python train.py --image_size=32 --one_sided=false --grad_clip=1.0
Rows from expert 7 of block 3, named by matrix and row number. Rows with one number belong to one neuron. Each number is 500 + 50 x the weight over its row's rms, rounded and kept within 0 to 999. All counts start at 0. Numbers have three digits each. After the name is the row's rms in percent of the matrix's.
# up: expert up (model.blocks.3.mlp.up, 8x80x320), inputs 160-319
# down: expert down (model.blocks.3.mlp.down, 8x320x80, transposed), outputs 160-319
up.47 104:492520543383420407524545395472579606527449451470526542455532449500585421506553524497424578521535477432425479447460495512607557489475521551487514487561583519516477530601591539541516551503493533454481505419515496489484492498490483506450487471513522465478454470515545504546487601443572550437548417525425534550494519484410507487482497460645518536489483519480575493449566486498551478511479451598441571599452521532511534470551448439536434589503475598454534460558495469535529508526419531
down.47 102:470464501544426567523477588444494572569545400463456529418547505560469588555488506493497459462492539332539470524438417577465524555466462460497451471506609459447406482510427424502530560507468460411566479483545534500519429523434411458499567496539574449450453438455523461418510466536455552425620428510595578511521539539529525482586469497557423513504496506439557484419494522445413493492471466466554547514468549468514547495469489550433471443488459460529533407494518333513481469569476552
up.48 103:547516513534498533513558511554532471493474478537489435455429467485533555495461483488485586498526597545493484506545541565469536555567505468501405458509475521506418616581486499509457521456484516521567477589535439434498522453466588470538472456486491509548549585489500440572469505578484513446452535500430416518590536522505483461484529479497486498576551460495424512597508482505515487484470568520533511436455574392462491503417435504573536442476502522399501496531588489479489508456527416
down.48 096:450509509419548519481479506520460454532439394493487352553554552528558492477511474564503471528475503486493594445511533533455675495465527425550582505552508541501438562535505535484514523428439392555459605419526475530487518496553494468553539473476568444452475463527463486502474517468473486454497461533535595442480537444520537531529462473493459394457473495494546584477502441542488460520429600462439525566440496525486461456440482547469476537495547608480407477499444505517580640506478542
up.49 105:465533555443522455461621557437429376518554473531557567569512483413538496476444579542464482421506505494449580480457463539523497542530481424449495508598434459435470464435555492464576497494429547476497520458557511425558506536579496495455567574427445509482532419452505409442563464481547672529476575445575520446492510420586513510530457494508500548513482612492437492442498545501537418512540523475482545420422517513531419580429467540507424555530511557490616468499541513495471513404529540
down.49 101:546440423517482495444555389472465414426525421498530531525576611508562484493511497432525489484575519567539496566594496601486453504542479494512495524487534590413521554470495545521409536518448548533508516553463438516454486578457527483511422507486560502471500487493474476503493542472507484495493569432491515432449474515422501480495416460449533540456489595462534532498440515441477524440462588481515575471482524403519447511491505566529502488521484475507501474507604351467514489518456453
up.50 103:468523496490521477490451513523401464556536542588524472481413385534423429458537504525415494512448468420502548422621484507425458488539492527530358455457449559511516500527593601505434537457474539484536533480474503569453560490481500409500553542513493568461542476456461502454507520557483514567519524477534477475503598458543492516464488513529498567432526409510439475445522488442468558381495425484493533444520417455485595522461420536489476565558457491514506451576414509621545534390505577
down.50 098:614587561504526511580492532558504558466481625593515525595440520502475517551580468443455580521472471599494464540391577528475466513396567395537450560516526484391524483455510456486451526561536515554565447588450504520408517589564403588471465462452518545609514517464405506498495486601486462545506428404564469541514562471539492473631487561473457550530465513481502505505558454450503506518502544509427505510481497564537437576561549451489478487443464573510512499508431529460421491449503567
up.51 103:480489483547573402422489470460480506477512478501505555546462496625532574419520513442361552547383528536560537589464550457430470535536543513461564491455422454489456490416505465470460474428440455495564484524497503493538491619475517529575388473502605515463357581476500550528549429524535472456517537419412575416423488497490518556466348555430530517527532523599495513456590503511435556517485534557458450522523515537513527491472566555478490486501460463481624463566510553536470538500494418
down.51 106:546451568533574404435453442487480474502498494557526412517428588462518426469467574525444469540571583551532467484536516541505513507437479491470472549464489501554438466436474438534431504511506498490509556626516607515575450517539481560472540487526512552592524571540498428490546529481497548450432444484383446357510529516513520521511453478582536522531500495470517548541513460502491466538569489546471456543485495539493576473527441570500501566591511566524485511441560457420538556529439461
up.52 107:414467465390472510415487450437566535540530570456446458485561483611474451376595562524542428543525494522501573491510526497548513520467488497535471426544448532449522477488512493453513496481527523406555542549459546363545453530590398501468443484575463464562519604464401505483477561531571442505499455538534566473481477510471457422523476566539541552585492518617548430449494441596498528541423454438507416472449538509488596525495493427438537473526478593511504410479506465452493496453511602
down.52 105:533512440530563510422636557483489521409490498452427525508501539538489464550525481479532504443431528529446465563462524436549550531476377571580451486495481565549568448562503511485534499510498480507568496502479419515470582515474412458541451483514534571532560516403579518516645541465561535460503497534501516594487523487562466455563479511516520482419561536458553480447551529539501504483445486451526601561489484528484547461536499567527472605543542478446415547477569436459514424515550498
up.53 100:519526528460537512533553438442515535510407481444499527550460416489429556587473513485535479466522418541586563543564598529536493522431504433505471453482407524547537502492576445585461452458524424558553499486462529575620518503508477487567476475472558534541477435501555479412473475410572487479449519528470390467503489482460578475555483476500455412529606538537481511599462535492520467591433432488591497417514492492563492481454527468468475559459455527471523489406550479555487521492494502
down.53 100:444505500555529497497440474531431538495476481511464496535473517497433442423524444556546424502531494574462587495514543421565565445512470571546477469547374606443427560522497562502530452540525487545508460460440510508518504430451500442479476443418459459498530455540580608555623520503543428573509531445414484525441447343569534493404498451520552509520499459574507480516528499535547644507501478542428543610470478584504511465452522415601523515440445544555540446544494434462543439535545472
up.54 092:505552508542500459395516456520523551549472488516396485563468450441523506436543514386558543582520516509452459443529422522441416462512498467484568400488465486480561385511618429536453579429508588528496484518470446498520380482449496427426615580468460509417511489499512459388478534486520494508546467552492457626484421552487531495366455550525491487531526456508533515459522541539493481566553509560503486496521480437466494543450478414506501520577502460476470542446429503567603509519399393
down.54 099:587555526495542426539531483560484506532465379530506476507537522478433445589562508505468544529485470458417562508524486453543447524501488519571455473474448468433420457453481464556510512352470495467532510533542451411510439463509456491498539502461479526566518517529538497512450459488475631528452521496439431473500476509475451488403462460528550493542513440594497518437446477492578372639500537514531547545559466471517530506492538531505545595487507491415552554511552517536449492413436434
up.55 104:626526509447517449611513508507526463538499352483425462558587518607602520521483503515617480607487497601549467461476452591553496443505531514535503412479504479594586455382500572528523545447461509492491459500556474466420548456490448578534412578515503504537471533451458540500530470552589512501583403444556496466486452495430577508511581538530574480526496535476532453454482495494507468596494487505498569515460573468422472440549527603463527574458474493442508519434495563613482481465538454
down.55 093:564497514499447534532466550514405518476438582500546599516498421519537509556507632469471508470511476494499460437543517434549402533508458412463633431487476474497446492539490586503436512584528524607498560519501584489523484559541437418586465484487447465489452408457491579540537459530550516505615507453442454510449594483524505517471582527464482548393515443544432488427470525496433567508524509561526451579532481463494532496517509517448555387483472601623474567531590476533503591555509464
up.56 096:473495485488492523547548487543489523522573564528483489453494413541527529518495458505436472504439462494479482443446492492425509517472465545527543448484457522497548506511506542483439507508471363515501579515486437421385513486595569481456477561480595409437509496485446480487448458502573626556490479543554536520524462494587511442532560553549467525487407464561558442564398458512531421564454520609534573494573543510505511502486509584496380507477607486490490421550467423511548518485482429
down.56 099:415543506470498526473526445457523532510501486405549447530463540397435430545526459526498501488405468467511535608429520497484438477511474594554404432505487459488492493480488428634442458544586461531553508453511539574515484634470481534524483575531480443513473479507477514425482525411535593562551460537473560468561471513456600547567487502401511467525476548552430530535507488517567485497495510531454489441422530457480458450557472483436514499492485474450536529551459530541451433440476482
up.57 097:510475487517475423532459585490463531460568439442507595517537564417499520592495484459578595492452471497523552418501461474538518434573524493515424514509455619461479485514578548504498486539528472504510522626473479484491442494554529542501584533469569458526480454495459547505520516554438520488428498570395494446594468524513485452477543431527454422503522566446489495559473441491473631497481549526566484527497567451483498528498533437442512419568521605488499555466490495521481457549501484
down.57 099:486469497445613456448444443495424428536520551497480434507587571503451521506501457411504574419531560490441563538511493452554464511531432449455553390509599521450446556477521495626446504473511528527506502480539483484502556428485519592367516454517393493559523550442592479509465504534573484496580558476512520522529537539499436444526481605391476465475518497559535481478496446501447532590569498491496505590491482461552528514527416547437509581479486501482358593503471493557569427453551460
up.58 098:450617413531454514509484504609471469435507442534497551534501557391511374539351526453514442496489482539524539497434457498518523503513491549449442489503528501518487521484422535487439420503431507458519529474449486499446459515562409500523539486481405405484448592503483494516505471498464477492528455433537574483394468425439516540479473584542495589436506537590480525532486479416417483473500471520481532486526471555546639554465472470467457445498492508538485454429512470499504470423563477
down.58 101:530493522464491474556557563482589500465520439483521453482408501347469508423587457496488425601508481588433400547515539430533417478482430530490566547546554496399476482527476428522542517456533502533406468536477504588347455523528440437543561530572525428497514558532479463520505458385448483479591542443485483547561426488479526516483463474410545489482516522460495470526534463444519427513522513382503444423485514546526532488557503558469588452452509501503551496450484496573565434533471413
up.59 102:500497519527511533483479533480602581483555533528516521531550431523453588398420557482558449457514531473517544523467563408542493465533455528541534561525406499512476484513620490513529511507513506558538535532559546588548568475498429468489541497488509460484478458407459494454582465567475476490491470533543504518555570496433465556494475477563593400459452478453403568444547539518557570467504507579606476581470535509493533512474426561496589485490538475509461477474499527443474540573553515
down.59 105:454462463502589515516514480460513572550542505443479469580461449428541559489519468560563507347551452453435422565545476477457470520552512492483482496534519507514546519557441516517500483437430567511477566444500538516546403431437583446485507483548497521431431515472506510527570474527481556530545496540560592471439528524450480575502518488508433480540449509481492507475347580461468509418530539424496384498491568504470579534504423439532484569435547487581530646473536548512430468477549588
up.60 107:438425482568493577461456504542552501607494492450521545518437519500463544621464481445609530406437447595519560392392509488519447518474530532591612521585516379504443439494595460438556565483489484458476498490495496495455514550532479475598456566440471454537542440446557521509509513432512490456499507507552480549480600501536576503525522530473537522532533477512455485537503461525536498531505479523438531516371417437454551560568578577454479492564582466519443436501541484423569412407478474
down.60 098:456615440491381450479514466427536539526527567429485474512505567511465445565471445401508535494469416490555459567548565468533633514439575490495557500585515441528528454554448448474516411487509407509432578413561464435542549440567551432545462512587452501447503518499561431577537552440556496435501544467463467530524495548504489478525507563592401438470544483534533512580521495530552476599493540473540544528521408514505502534509482523537520457514508452466630522497523550529490382582489526
up.61 096:480508571452525544596535506510479453491493465466406556374505554506486543469569537577481526513508447613540508655511557589519526437469539538481490539504528594475476538456486438482518552523529443399507536513486472647457478605584532572541512508454465515495522475518494513382539535551512572476547469459523473525469482500605436456474465490582481455443501528499394518423430447555556509543508431458485511485540474457533465444483456429519453523525497435426513498485489539488507604504498624
down.61 096:521542512503517474552469503567533491543463436514453465622554406543484482554368497437536503602479539472594559413483503497498473514492510530496638508512389471554524463564525443551472475508570630446496470600471571478534550500419375494435521560504517489526523594514479479511424435507477526543454491381496487475533487499550465476519449538503551476503492561457541367471544532615462480527490481527407563525529528453552457511543544567400536496534488569540472517540498486441516427431551494
up.62 104:518424546439401568515515466393564575533575582483517590505542466511544481525433452450488539401488499521502552484489497461486555593494519472466528476585512489528516483427469435543561499534486576416499476465447406545445452510567569500497451554438461506478522486450579504527473449566458452489494484460481576535510517540520561535443421458484577516445408584471562409531547491564458461574479488459479528483413562537440543491440463533469506541561425540472490590530567483523414549498472517
down.62 102:465487554559422536497556515518469553464503570446509476502485539541481503531482475606394558494505474505484456586491461400568463504546508493481534556507506453531460504541508464498506509420484539449506507449656469553508488426539562504430499488554459558409456484470544566561514522560535505509437546553534609560553425645460532482451528424592499421598493489514546568418539417569539605538487494588519506487496509471542537501470524529500443454482524525467521593447430500574504514540535483
up.63 095:523507493475400468539498526556552429464527552558517479549473475409531491564502468482453498503511396417502439498528507525548546583466359480510519489435473391444457472477392483439428531468430426481413502468479416458541482492483460480540520448520533607418510524481532549591506476508535485547449453541490511496455542517600509478431445472513590492496457477397506444489533526431446492529516618531524447499470362546449515609448549584446450526422592490480517448569517495514532478517547456
down.63 098:530527449494465538550528548552489502543549568461572492495404566600447521484523519498511454491502533460535548453494462478512546511420513512507513457513473461506437441487511474536476544567449497565535507473497594438558530486515566471471510465470475496444480471456469439451588552421480504523649555533538449510550543451476529453501511453507522576512477548463537430474457468554485456482519539576520512510536495576421536529466445460552493557533469534491463548492471498471582476537537463
up.64 095:573505464502559492542462429504512383447533517492530505520534458487492553510550457534489569517492504570474467579526531570554452457500469481467503471508454501420467497467518443479576454528432542474374486386536507422471437474536534464520420622564589466555472428411517483465556518459419457467474502577427537399478491497499536438398541477472558468562514390491419520476525433517519489465552455515465560456467466519524500505508435405563485544374579416506491541424436492470531524515550485
down.64 100:460525497463416548554468520417453502574499461496432482468454440425394546494570508500439531418584534555511564389524521520477478491541542502519520451541421508466531530491483508605562532513495510652460567589489463539533390452490608499520533505550495462553602485507504402525606548493424552649523434457448421488488523578457414518510503501478440560498472461435591460531504480533487551465475453574536599442442533444554516447542554482411449578457552539502490405399481452539505581491469497
up.65 100:478404519508513450490542473530483551492487517466559479446467450466440509478453536436430527477576524503464420479467524462566512620456550424465518390577522573451409585559401476528524389401451454523540551543579504608604535475505503506430492581496581508446604494510534548517518551448495577478387518505508572514498396499483462558438555510416515444483535442505417501467586523545455498605514454418487442518419520425548501454508541496491559422579512570554493477525442528511522520461438548
down.65 105:577487521538509503546548521455486475456567480544457553508555388486525535491389523467538478565514580531421453482461542488500431562530497522479502591524473421481452476457482511538483466535463568397566455517385490529546454513511479433496482466478539469550545522595479458494492390484536555510480453534535551420487556491466508557483496570532484519452481482473410455506515476381536469559478543598477467515482513426508496500551525454477459552500521486524491479485497520587501556466461519
up.66 097:497569460512399448500518597465479444484498460511502501482546471482542510552498478365491492530517415492577565428491549398510493614500472502491559488533502522450475515510437370419408486545447437532577408479484484482565409493499503437488550510476556418526421511550467425518486492577473541551509433584514480452501412498410411523446477557484455541459472473504496434426460506440514505430420441522546418501551493531475514454488521534482483515540489603565445504413458549484581531420562570
down.66 098:474413460522478472490480504526449469496616468491411511516530545462517437481418482533568545474563459333523507556444406469515557562527471447432495528497506502394579357534511478536469534449587512550411409509465519573517565557539444425500454446541444489500526497505470440481476572487481495518500568461498501488517500547445407467528510552480498492530466396494490544569449561421474498503540468546439483440561486443472412483554566466439430558432501515471536542515518476536424450485549435