{
  "arch": "vit",
  "model": "self-supervised image encoder",
  "dataset": "microscope photos of single blood and bone marrow cells",
  "train_examples": 48542,
  "image_size": 32,
  "crop_scale_min": 0.3,
  "horizontal_flip": true,
  "translate": 0.12,
  "color_jitter": 0.6,
  "method": "barlow_twins",
  "norm": "layernorm",
  "norm_position": "pre",
  "hidden_act": "gelu",
  "head_dim": 64,
  "fused_qkv": true,
  "bias": "all",
  "qk_norm": false,
  "parallel_block": false,
  "moe": "top_k",
  "num_experts": 8,
  "moe_every": 1,
  "expert_mlp_ratio": 0.25,
  "experts_per_token": 1,
  "shared_expert": false,
  "patch_size": [4, 4],
  "conv_stem": false,
  "layers": 6,
  "width": 320,
  "positions": "sincos",
  "pooling": "class_token",
  "projector_hidden": 1024,
  "projector_out": 1024,
  "projector_hidden_layers": 1,
  "residual_init": "none",
  "optimizer": "soap",
  "beta2": 0.99,
  "learning_rate": 0.0019,
  "beta1": 0.95,
  "shampoo_beta": 0.95,
  "eps": 1e-08,
  "precondition_frequency": 25,
  "max_precond_dim": 1536,
  "one_sided": false,
  "adamw_lr_other_params": 0.0027,
  "max_grad_norm": 1.0,
  "gradient_noise": 0.3,
  "max_steps": 7400,
  "batch_size": 512,
  "epochs": 78.1,
  "lr_schedule": "cosine",
  "final_lr_fraction": 0,
  "warmup_steps": 370,
  "weight_decay": 0.2,
  "adamw_weight_decay_other_params": 0.05
}
Rows from block 2 of a small self-supervised image encoder, named by matrix and row number. Rows with one number within an expert belong to one neuron, the router's apart. Each number is 128 + 32 x the weight over its row's rms, rounded and kept within 0 to 255. All counts start at 0. Numbers have three digits each.
Before each expert's rows are labels from the 100 images, of 14848, where the router gives the expert most weight on average: "responds to" is what is common among them. Only what is clearly more common there than usual is listed. The data: microscope photos of single blood and bone marrow cells. In brackets: how many of the 100, against the usual share in percent.
# router: router (model.blocks.2.mlp.router.weight, 8x320, trained with AdamW), inputs 0-106
# up: expert up (model.blocks.2.mlp.up, 8x80x320), inputs 0-106
# down: expert down (model.blocks.2.mlp.down, 8x320x80, transposed), outputs 0-106

# expert 5
responds to: cell type: erythroblast (65 vs 14.3)
router.5:140163130128102212117145168115119100156130148176076136117150118131125081117121111140155125116075114139172130193130152129166156140102132133053123155076133153126117131133184138098119191149132189079085136111092174097059164111129139153126086123124148116121221044177128161138142112134120139083161179123175112120138162142120080
up.0:093119184195126109105126153162109153161079144121153119125085131067136165136095155125131135142093103116137160089151098160147095156116100157041136142166130112085134119124176157097140101123146110161153153095089100080119108086117180160113142101137061078125106143173137117121146115071129103129170116127150200160145162107090063
down.0:191119163122086126131090174140111119151112155134094102126133091112131118130150076125086140098070104065084072038131060101186122123123176142142112116137160108166130172096063114100173083147196134092128142135128041121115040037087136114113067087070110133160147152157120134141175124113169108123157124176072103069135170125140147
up.1:110117155121147083072121108166127105111134127162189099123152182166141126118137126153173137100137176181156121145136109192089115130124122136141130092158141132113098080090138174107054128078132154137098131166141134156110104126215153173134092077141124152141145097078089135113088065125167146124181137160156105144148137121047119
down.1:158153150057102133149169066113105095150133128176124113105160140144062125108134101173154049110143109134132109114176113158090107092094126122175166077132108106140130119161114189113151128133131111098112152171064083187053140065165060130145088150171133077117174131089151116089087150174118074171115121214152164133132134134101068
up.2:132128100103186157078099092104166085105082120154171098170084118090118174170153121094130166154180103111049158083113167142197161176179106099142099110071146106145201158126165090124114173127129103132114140113114122176143179003144099135097124109144136199107096141128114153094116153100152140123141107127130163137085074108153149
down.2:141149124087131094155116116121148104166111063126131139145119106088172067093159070136154112134087181152166097167154119096091173105179136169105094102111131131138065140107129157172137158138140123151155094168133130184128142089136126166171082119061159127145106151107147136107163129192202120194132157146136190111204137189141169
up.3:115144133092126156090149182120127110109096130165129139099121163124128138092122115164160128164105118117187144137137122169109089114097085111181110105125132164154106078073114076126185156140054137126085198089128085088020098129196111155087152109152130143107196106119092117112125055093098173182110144172139110119163111169119171
down.3:121116080166140195126125137121123105108111107149145153148115071101182180128141102135154133116184121135156126089111088093151131118150164155117126158131156155081105159087091159137108134114153073104101133097139197121125110170098140146134087123096134176134165172193124139142145164141114130115137120139163075137128147100126164
up.4:131112219133147134175088103194113148092137107122200132163148111102085139080193124113155181092091126144136086153131148126100130161185172149156116122096139132165134159152187079132188071134159112198173170128133117140123138114127133091145146177123146170154102138095143150094120107130132059156134105176139087081146159167075208
down.4:133146113150144117085090113101135166103123176137156134130051140130099155150114151070107165152122126099119179130167177130147160115083143132149122106141148136129152121082094092158167101127109088122100143153135190118141144150121139142105117129123180108151162148120085121111052106097071179190123116086127138117113125110142175
up.5:109100167097131130128070122106189108177155082131198105183141124121085119118140123154123088159165117092162163077058144121122096138165092187149167150136142128145128150090110128192107168129143152164102146080136098165134139094159132122151143109122089150132166131169092127107119089155031120160112093177110188155126118145123172
down.5:092129153108099153155124134143105174128141152116108066129121194108139043121158046178092165162173098133121094132111158126097129151119097133124089109045088161086169073070088105159188073188149140163144125176140127093147128119156157105151099125127112106146110133124185135102180152115108097187120224140086179145063152096152117

# expert 7
responds to: cell type: erythroblast (51 vs 14.3)
router.7:197141124149140155108159184136117173109101120130143155106122092119146113075109121121156083115051099069153153153130159116110140119109159139123151163056136119109099115139161105110083176114132164096075130121063166146096084051096113117104093118151148112131182071114152149122093089115091151086191121118177052131175180088137115
up.0:138085096159123158088178104143109099191124143145177073127167117164121076143133153136064121066163096133058090159089109132095108123181132137117134123125109127146142145171138151108139100037161137121130037171152089115156168126149084099125085091114170128102089153172155095107139104160093156114121085067153137135117120150134110
down.0:051104119152131177090122140129204176159130123134187140103168117082078128098117148109124100084138104186139133097129098026193181145125123120156185149083126129098152163130133118164132132082086087115169124156087100174187114112087122162130127094129150152027158148111131112074095162097116170134147100127123121109078103112101104
up.1:122131114146111080101090148125155122118075112094144076077110156129131125117159142125118077133113116165162138115180118166093177150159107114126164114184129110158143077093081059200115116128125131133073150080124157145108140200149134145148164166104176138158111135123076126119098153103158097105146136125133108078124094170132156
down.1:130164089134171124073143120115109174085138082182137060032065119157130135161140119085122108161046023168132127145156121145146108164091154161142131088129115122132139109107119087132121134185119158172148076095139151160108141140093121128142135082145118107180115102145128158148131121170134180114132113181101141112097147155146186
up.2:125128158147132128150097165115112051111125158094173153170111128115127121118102096143152126097120197132158132149098125103092157167163099178131117121159132129114121111131048118137204191137116114210104105156078070094173134137117084129101117184175153138068135146103105014188091116143127161097140137094169105133116135113145120
down.2:141142133145181150154138121148124093065183118112161014159144160191128148102140145196126126128142187162125110151135117107090137128078131120077156111104199151171133148120083119154101106096112146118083069079130141145107142142143092109116091103121107145187135130152151150093150087098102149173142133132149128131097165082100109
up.3:141086093138145173089101149100116151130132073113181155087156101090107125153083157086120123104130080126134145127105103110144176183102114099134164108128121110133148145114177158128177212099091108095096155090197105121162157128086086090120195173118138088103107084063120121125115119119078119147123106122092176147124159164134118
down.3:110147154146128067206180133218113151115174069104133116111119167146085087088164143090106157094153090164149162152102088041123116090074173149148137124123142123091082126061192168151130109146066156144138130102178119139090162125135087106094135119108079114117087132147116185104123136182172074130124156169148102156135134130190165
up.4:110172130136180182162163108112146064157121090185139130140129138067147130091142120205203159156136143091118092173136110110140115195090118087154087121110093122056102061186128175130070066132155103166128034107127128137148123156116150131150126135146111154131122118183104091111124096125163116164120163116152138110054126078072115
down.4:137090110138155106122140127116135146146150140091133114192187082104125115098120120204106179098034183159113107117110093134066061091134140136123127139184100119114120163174101152154121076088164156092146158197147101097138115137122113083158127106090144105195119114095176082154082200186118157114109093153152094107167127134128134
up.5:106116176153179171115076098200132160109161105143107165056096139115147115182129110189077162154175168127110173114062090147148109101103105112075136111186136083166166184168129171149149136103137179120120137157161164079114139176238133080150178155148049152149116099157139131133153099135134157111171127115166136174172140177058151
down.5:147128147107105149120083136116102182135121140190154087134162135095152137107153171155132118131121117169086159103194181142108142128132137160194121152113144100147146135173145088070095086114061104165110084093141092139141184112140171126085144161090145160151121105116169127102155084136150183041155146140142094186120191167127159

# expert 2
responds to: cell type: lymphocyte (42 vs 15.2)
router.2:105075172148117129085130062072129120118141154117114110115049149167086138170163096111128095093136077092114159162130114138147106122163150141132134059137110189161130141120163168080101113090103138160117123160127124158121126125154224116132143135133144150145107104165069089119147115119146102114116089144096160111150090124116131
up.0:126177140133120123104143113109120153092093122118135137114162156128076084132156137096123135157200142100132130138077165107121104170153195079147080131138145071191109213127131167120099088155147125082166080129099050131149155184084115072158036132137179128120169142139090161084144079111120095033118124170120082100099159152109106
down.0:167141143081111119135176149106110093117157105133090129165134132129166094133180137154174123109152104103191135116118103081073142133182130142125176099133112168152142137203099161130135092125111165176219126150161140138160132120138134144089175157092178082100187128138130152090119107115110133090117100148086188115098066108106117
up.1:076146075129098105134114177141079172145096104093129047148145166111079093135184118146104147142094170145110092116119146139161102142114167138159153080113170105111097128203145117166092131106153106154149120154130147137146149135188091143144128129119144107122135132137147185121139169155082163146122162129169127139137154126057181
down.1:118160155127126147123176151152085153113165130120078119098133072108110195118150158134093083078163124138211154079147118065142194112163112194127109128103082103117158132082131102115132151108157118105105115113093128129092112120164183138103139121147111117102107172115150121067103109122133099151183113118137142148109139187108157
up.2:087117085210056128128117137114061101206105168106088132102193119118134163166118068127139169101121120144154078085116155137159210140107120162126112158144080177178113118119076145092115103165113105111135126112147215103102100136066146120139081107128065110117130085121095097122086063183131095139123131135081128120139136112103121
down.2:172107150185204114128117143164117174121087135157117136178100183160112199142112157108122186111130111114171132172139161095105116139152150064158084141152089131082103161053141167080103154205154106145106134112165180158187106158136213157160131155078156127126142136087198141114092150091084115111207092145121079114160156093091128
up.3:159223126105125098144159088105118132139117174118148173080117072064182114099160155125154103118136143125092166114092091133111160199164109151119136168121110052137151135078065100131174068092086080104131089162066164119096111157115165172101134169124121094129078153123161100081090110139159164122136099147095105118167116109113055
down.3:097158152137156133140129173115096146142144107103143136143119145090147155158147150166139133174073080156077085166133148067165176189077139147125145110171139140079086109105156177175205139098087112128130151135149081073108154113166092136161131169085113091170080143159117087151127109144122110223134106110100112161128106091132139
up.4:111109083073148105149200106093138155092125135145101107146148150114134133125175096141095094176125105183160154081149104072113111152121147122133186100053082110172161086109086187142136144155084065109130158147132104092103141119150117144126123127163099159142120142128144116118152160095087116173097139148093128148136161139114114
down.4:175151129111073100162141194134148128110150113101131159065142124099211187105061164131169129175152138110063093077167145100154105082103143097123121103114150120147139108094156110116146151121091098220158088121092160076092068151128154126099105121166165125073058138159111107140117157147181024156129153113085154120130109141114146
up.5:114136185110173101116208138177156167162146084125118168130080120101123170086148098141063108146157163100120116150136113115095167091139165128133075196130150111146113077125095150164141178159081176084151099096100122071130128115127109109146118105098122105164118100124120084183109098097135146101185107145130149190092109076140185
down.5:148119149132096106140171136108093153154162157091143142150098095093123155167130124137171168121145087147192091127141084118176108136167113079123070073088098145128105091141158178100190138057088102157165102093151128113178216140134115130101098191181128155137169181159098133104142097159102109103112154075082155177136172140120109

# expert 4
responds to: cell type: artefact (35 vs 9.8); cell type: blast (28 vs 6.1)
router.4:114185114137167169140143188137149162115119137130094080146088182123160115127130098125128092105124109150148095149087118147148124108115090191123131169147155100140064128115139111191187146155120061157202096181131084100159129115169101099160151094105110109111088119138098143167096160150166164190147137145107099178124138177094145
up.0:082125147080085130107158133125093218072133197098115169127150090048118128127147175169154129136085044099086065137092114140144137085130129133105115145168144089148157099155087108215132100159109149144098112127139127167199136129103176117085118190132195136119100124139142163116144137078148151092161161185178111106150112082118116
down.0:168105114131123106112161115095116166120042071167099080077105111111161118131111148164094129109089118119097155086170167223215145043092118175154084152172136082137156099130149112093105139083121115136092053186178090087092131143119139160104178065096072090138134106124103132125108127125133052171118211104128100200120154091100130
up.1:124088158083148092128051124139125100113082080136117069082108066144100032165095127156084148101104098137100065131191161122146106162153105176147106105123148171134162094150144140092155147149113085081121141188150151174104139113120127152136115136123113154146177191167186206205130186194160183147136135210154076124128106127131149
down.1:083129102155119093091135143149140133107112174089158163154111082135146109127105219143139115122058109147108129120160124130116119088109172177153148141173112142146092170087127210141109098140109119115155191105142172145157185147165102111083171137127130079152145093147178133104136131205140073115127146089132100110134073107176122
up.2:148141151149173111157126060076131082101148082156153110090108146186093112115102088172103162130117166105129170102144167120146135173130165138103134108136164129080093124104103124104120146069114085134130150080153112147146116079105141074102121157130119094142143089145155191126163119125106129151089133090144104171078168121116154
down.2:149115149135087187160115124141178135159117105159063128080156111072126125195109092152141141170157144110123084102148138132146147139144105141192128078143118155129201138118058176135115113162130167117167049103169129130149099149163139132118147182093137142120156101139110147137092147121116139118127106146119135095133126145109157
up.3:142121144132146148149109131159130062127116120114130148171120166122129111131117106132212136172122163135180137162130180180112106153138064122121117110066073131118136109159112102142184140161130158112147179184068067115107193117170115077132186121163106133128107165104084110190153114127057108122072080081108160161169089173139145
down.3:089185090129080062083211107141106161125137112188129112123106068165142078072087139114117109205138086081116137107154094129127098144125143086182136134141137120118114167148129140130135137138125167094090115056093148139093170148119084156095122097144167239164067130089199136147144147151130144110076102112122140132138116126155130
up.4:118125134098142109161126124094076143152108112137100124112101110109071153098190135182129090136101113088085150100130210159084147130138167088176135147152141104114107176139133176144082196097113101091140155099117101153112143131136170088168092160082128101123168167168152144131174185161140112105120146185104153111146142155126120
down.4:152173145074109066088136106184187069139099133127114120096158154122149122153136090114133191146119155093097066091097125179083129070147170121126147000127113139113124125124085133121150102189127138148062093169127158119150180172138094105134149126143088138180167189172121129150138106115121166141134167134164153144134094196148137
up.5:130133118176071170143119169059132143145103138179136130151123145176143122128132103137176101115125126187077117116117124171130140130151113148132111170119127105124099149128140162102126139088158181098159120122182098153132093096094161088223141134131123127161115109166172107130110089131112088129134172156111191135117102102189131
down.5:120079172083080162088147093140146108095158081099168157077075142174167069147081183151123165184142029134131144143156125153110151151092129114117142095086156110100125116135167148163172115144164067136128121084095147154128130146145135136130104132155150116107094158109170088137191130112094176110184114151076091129130170184127058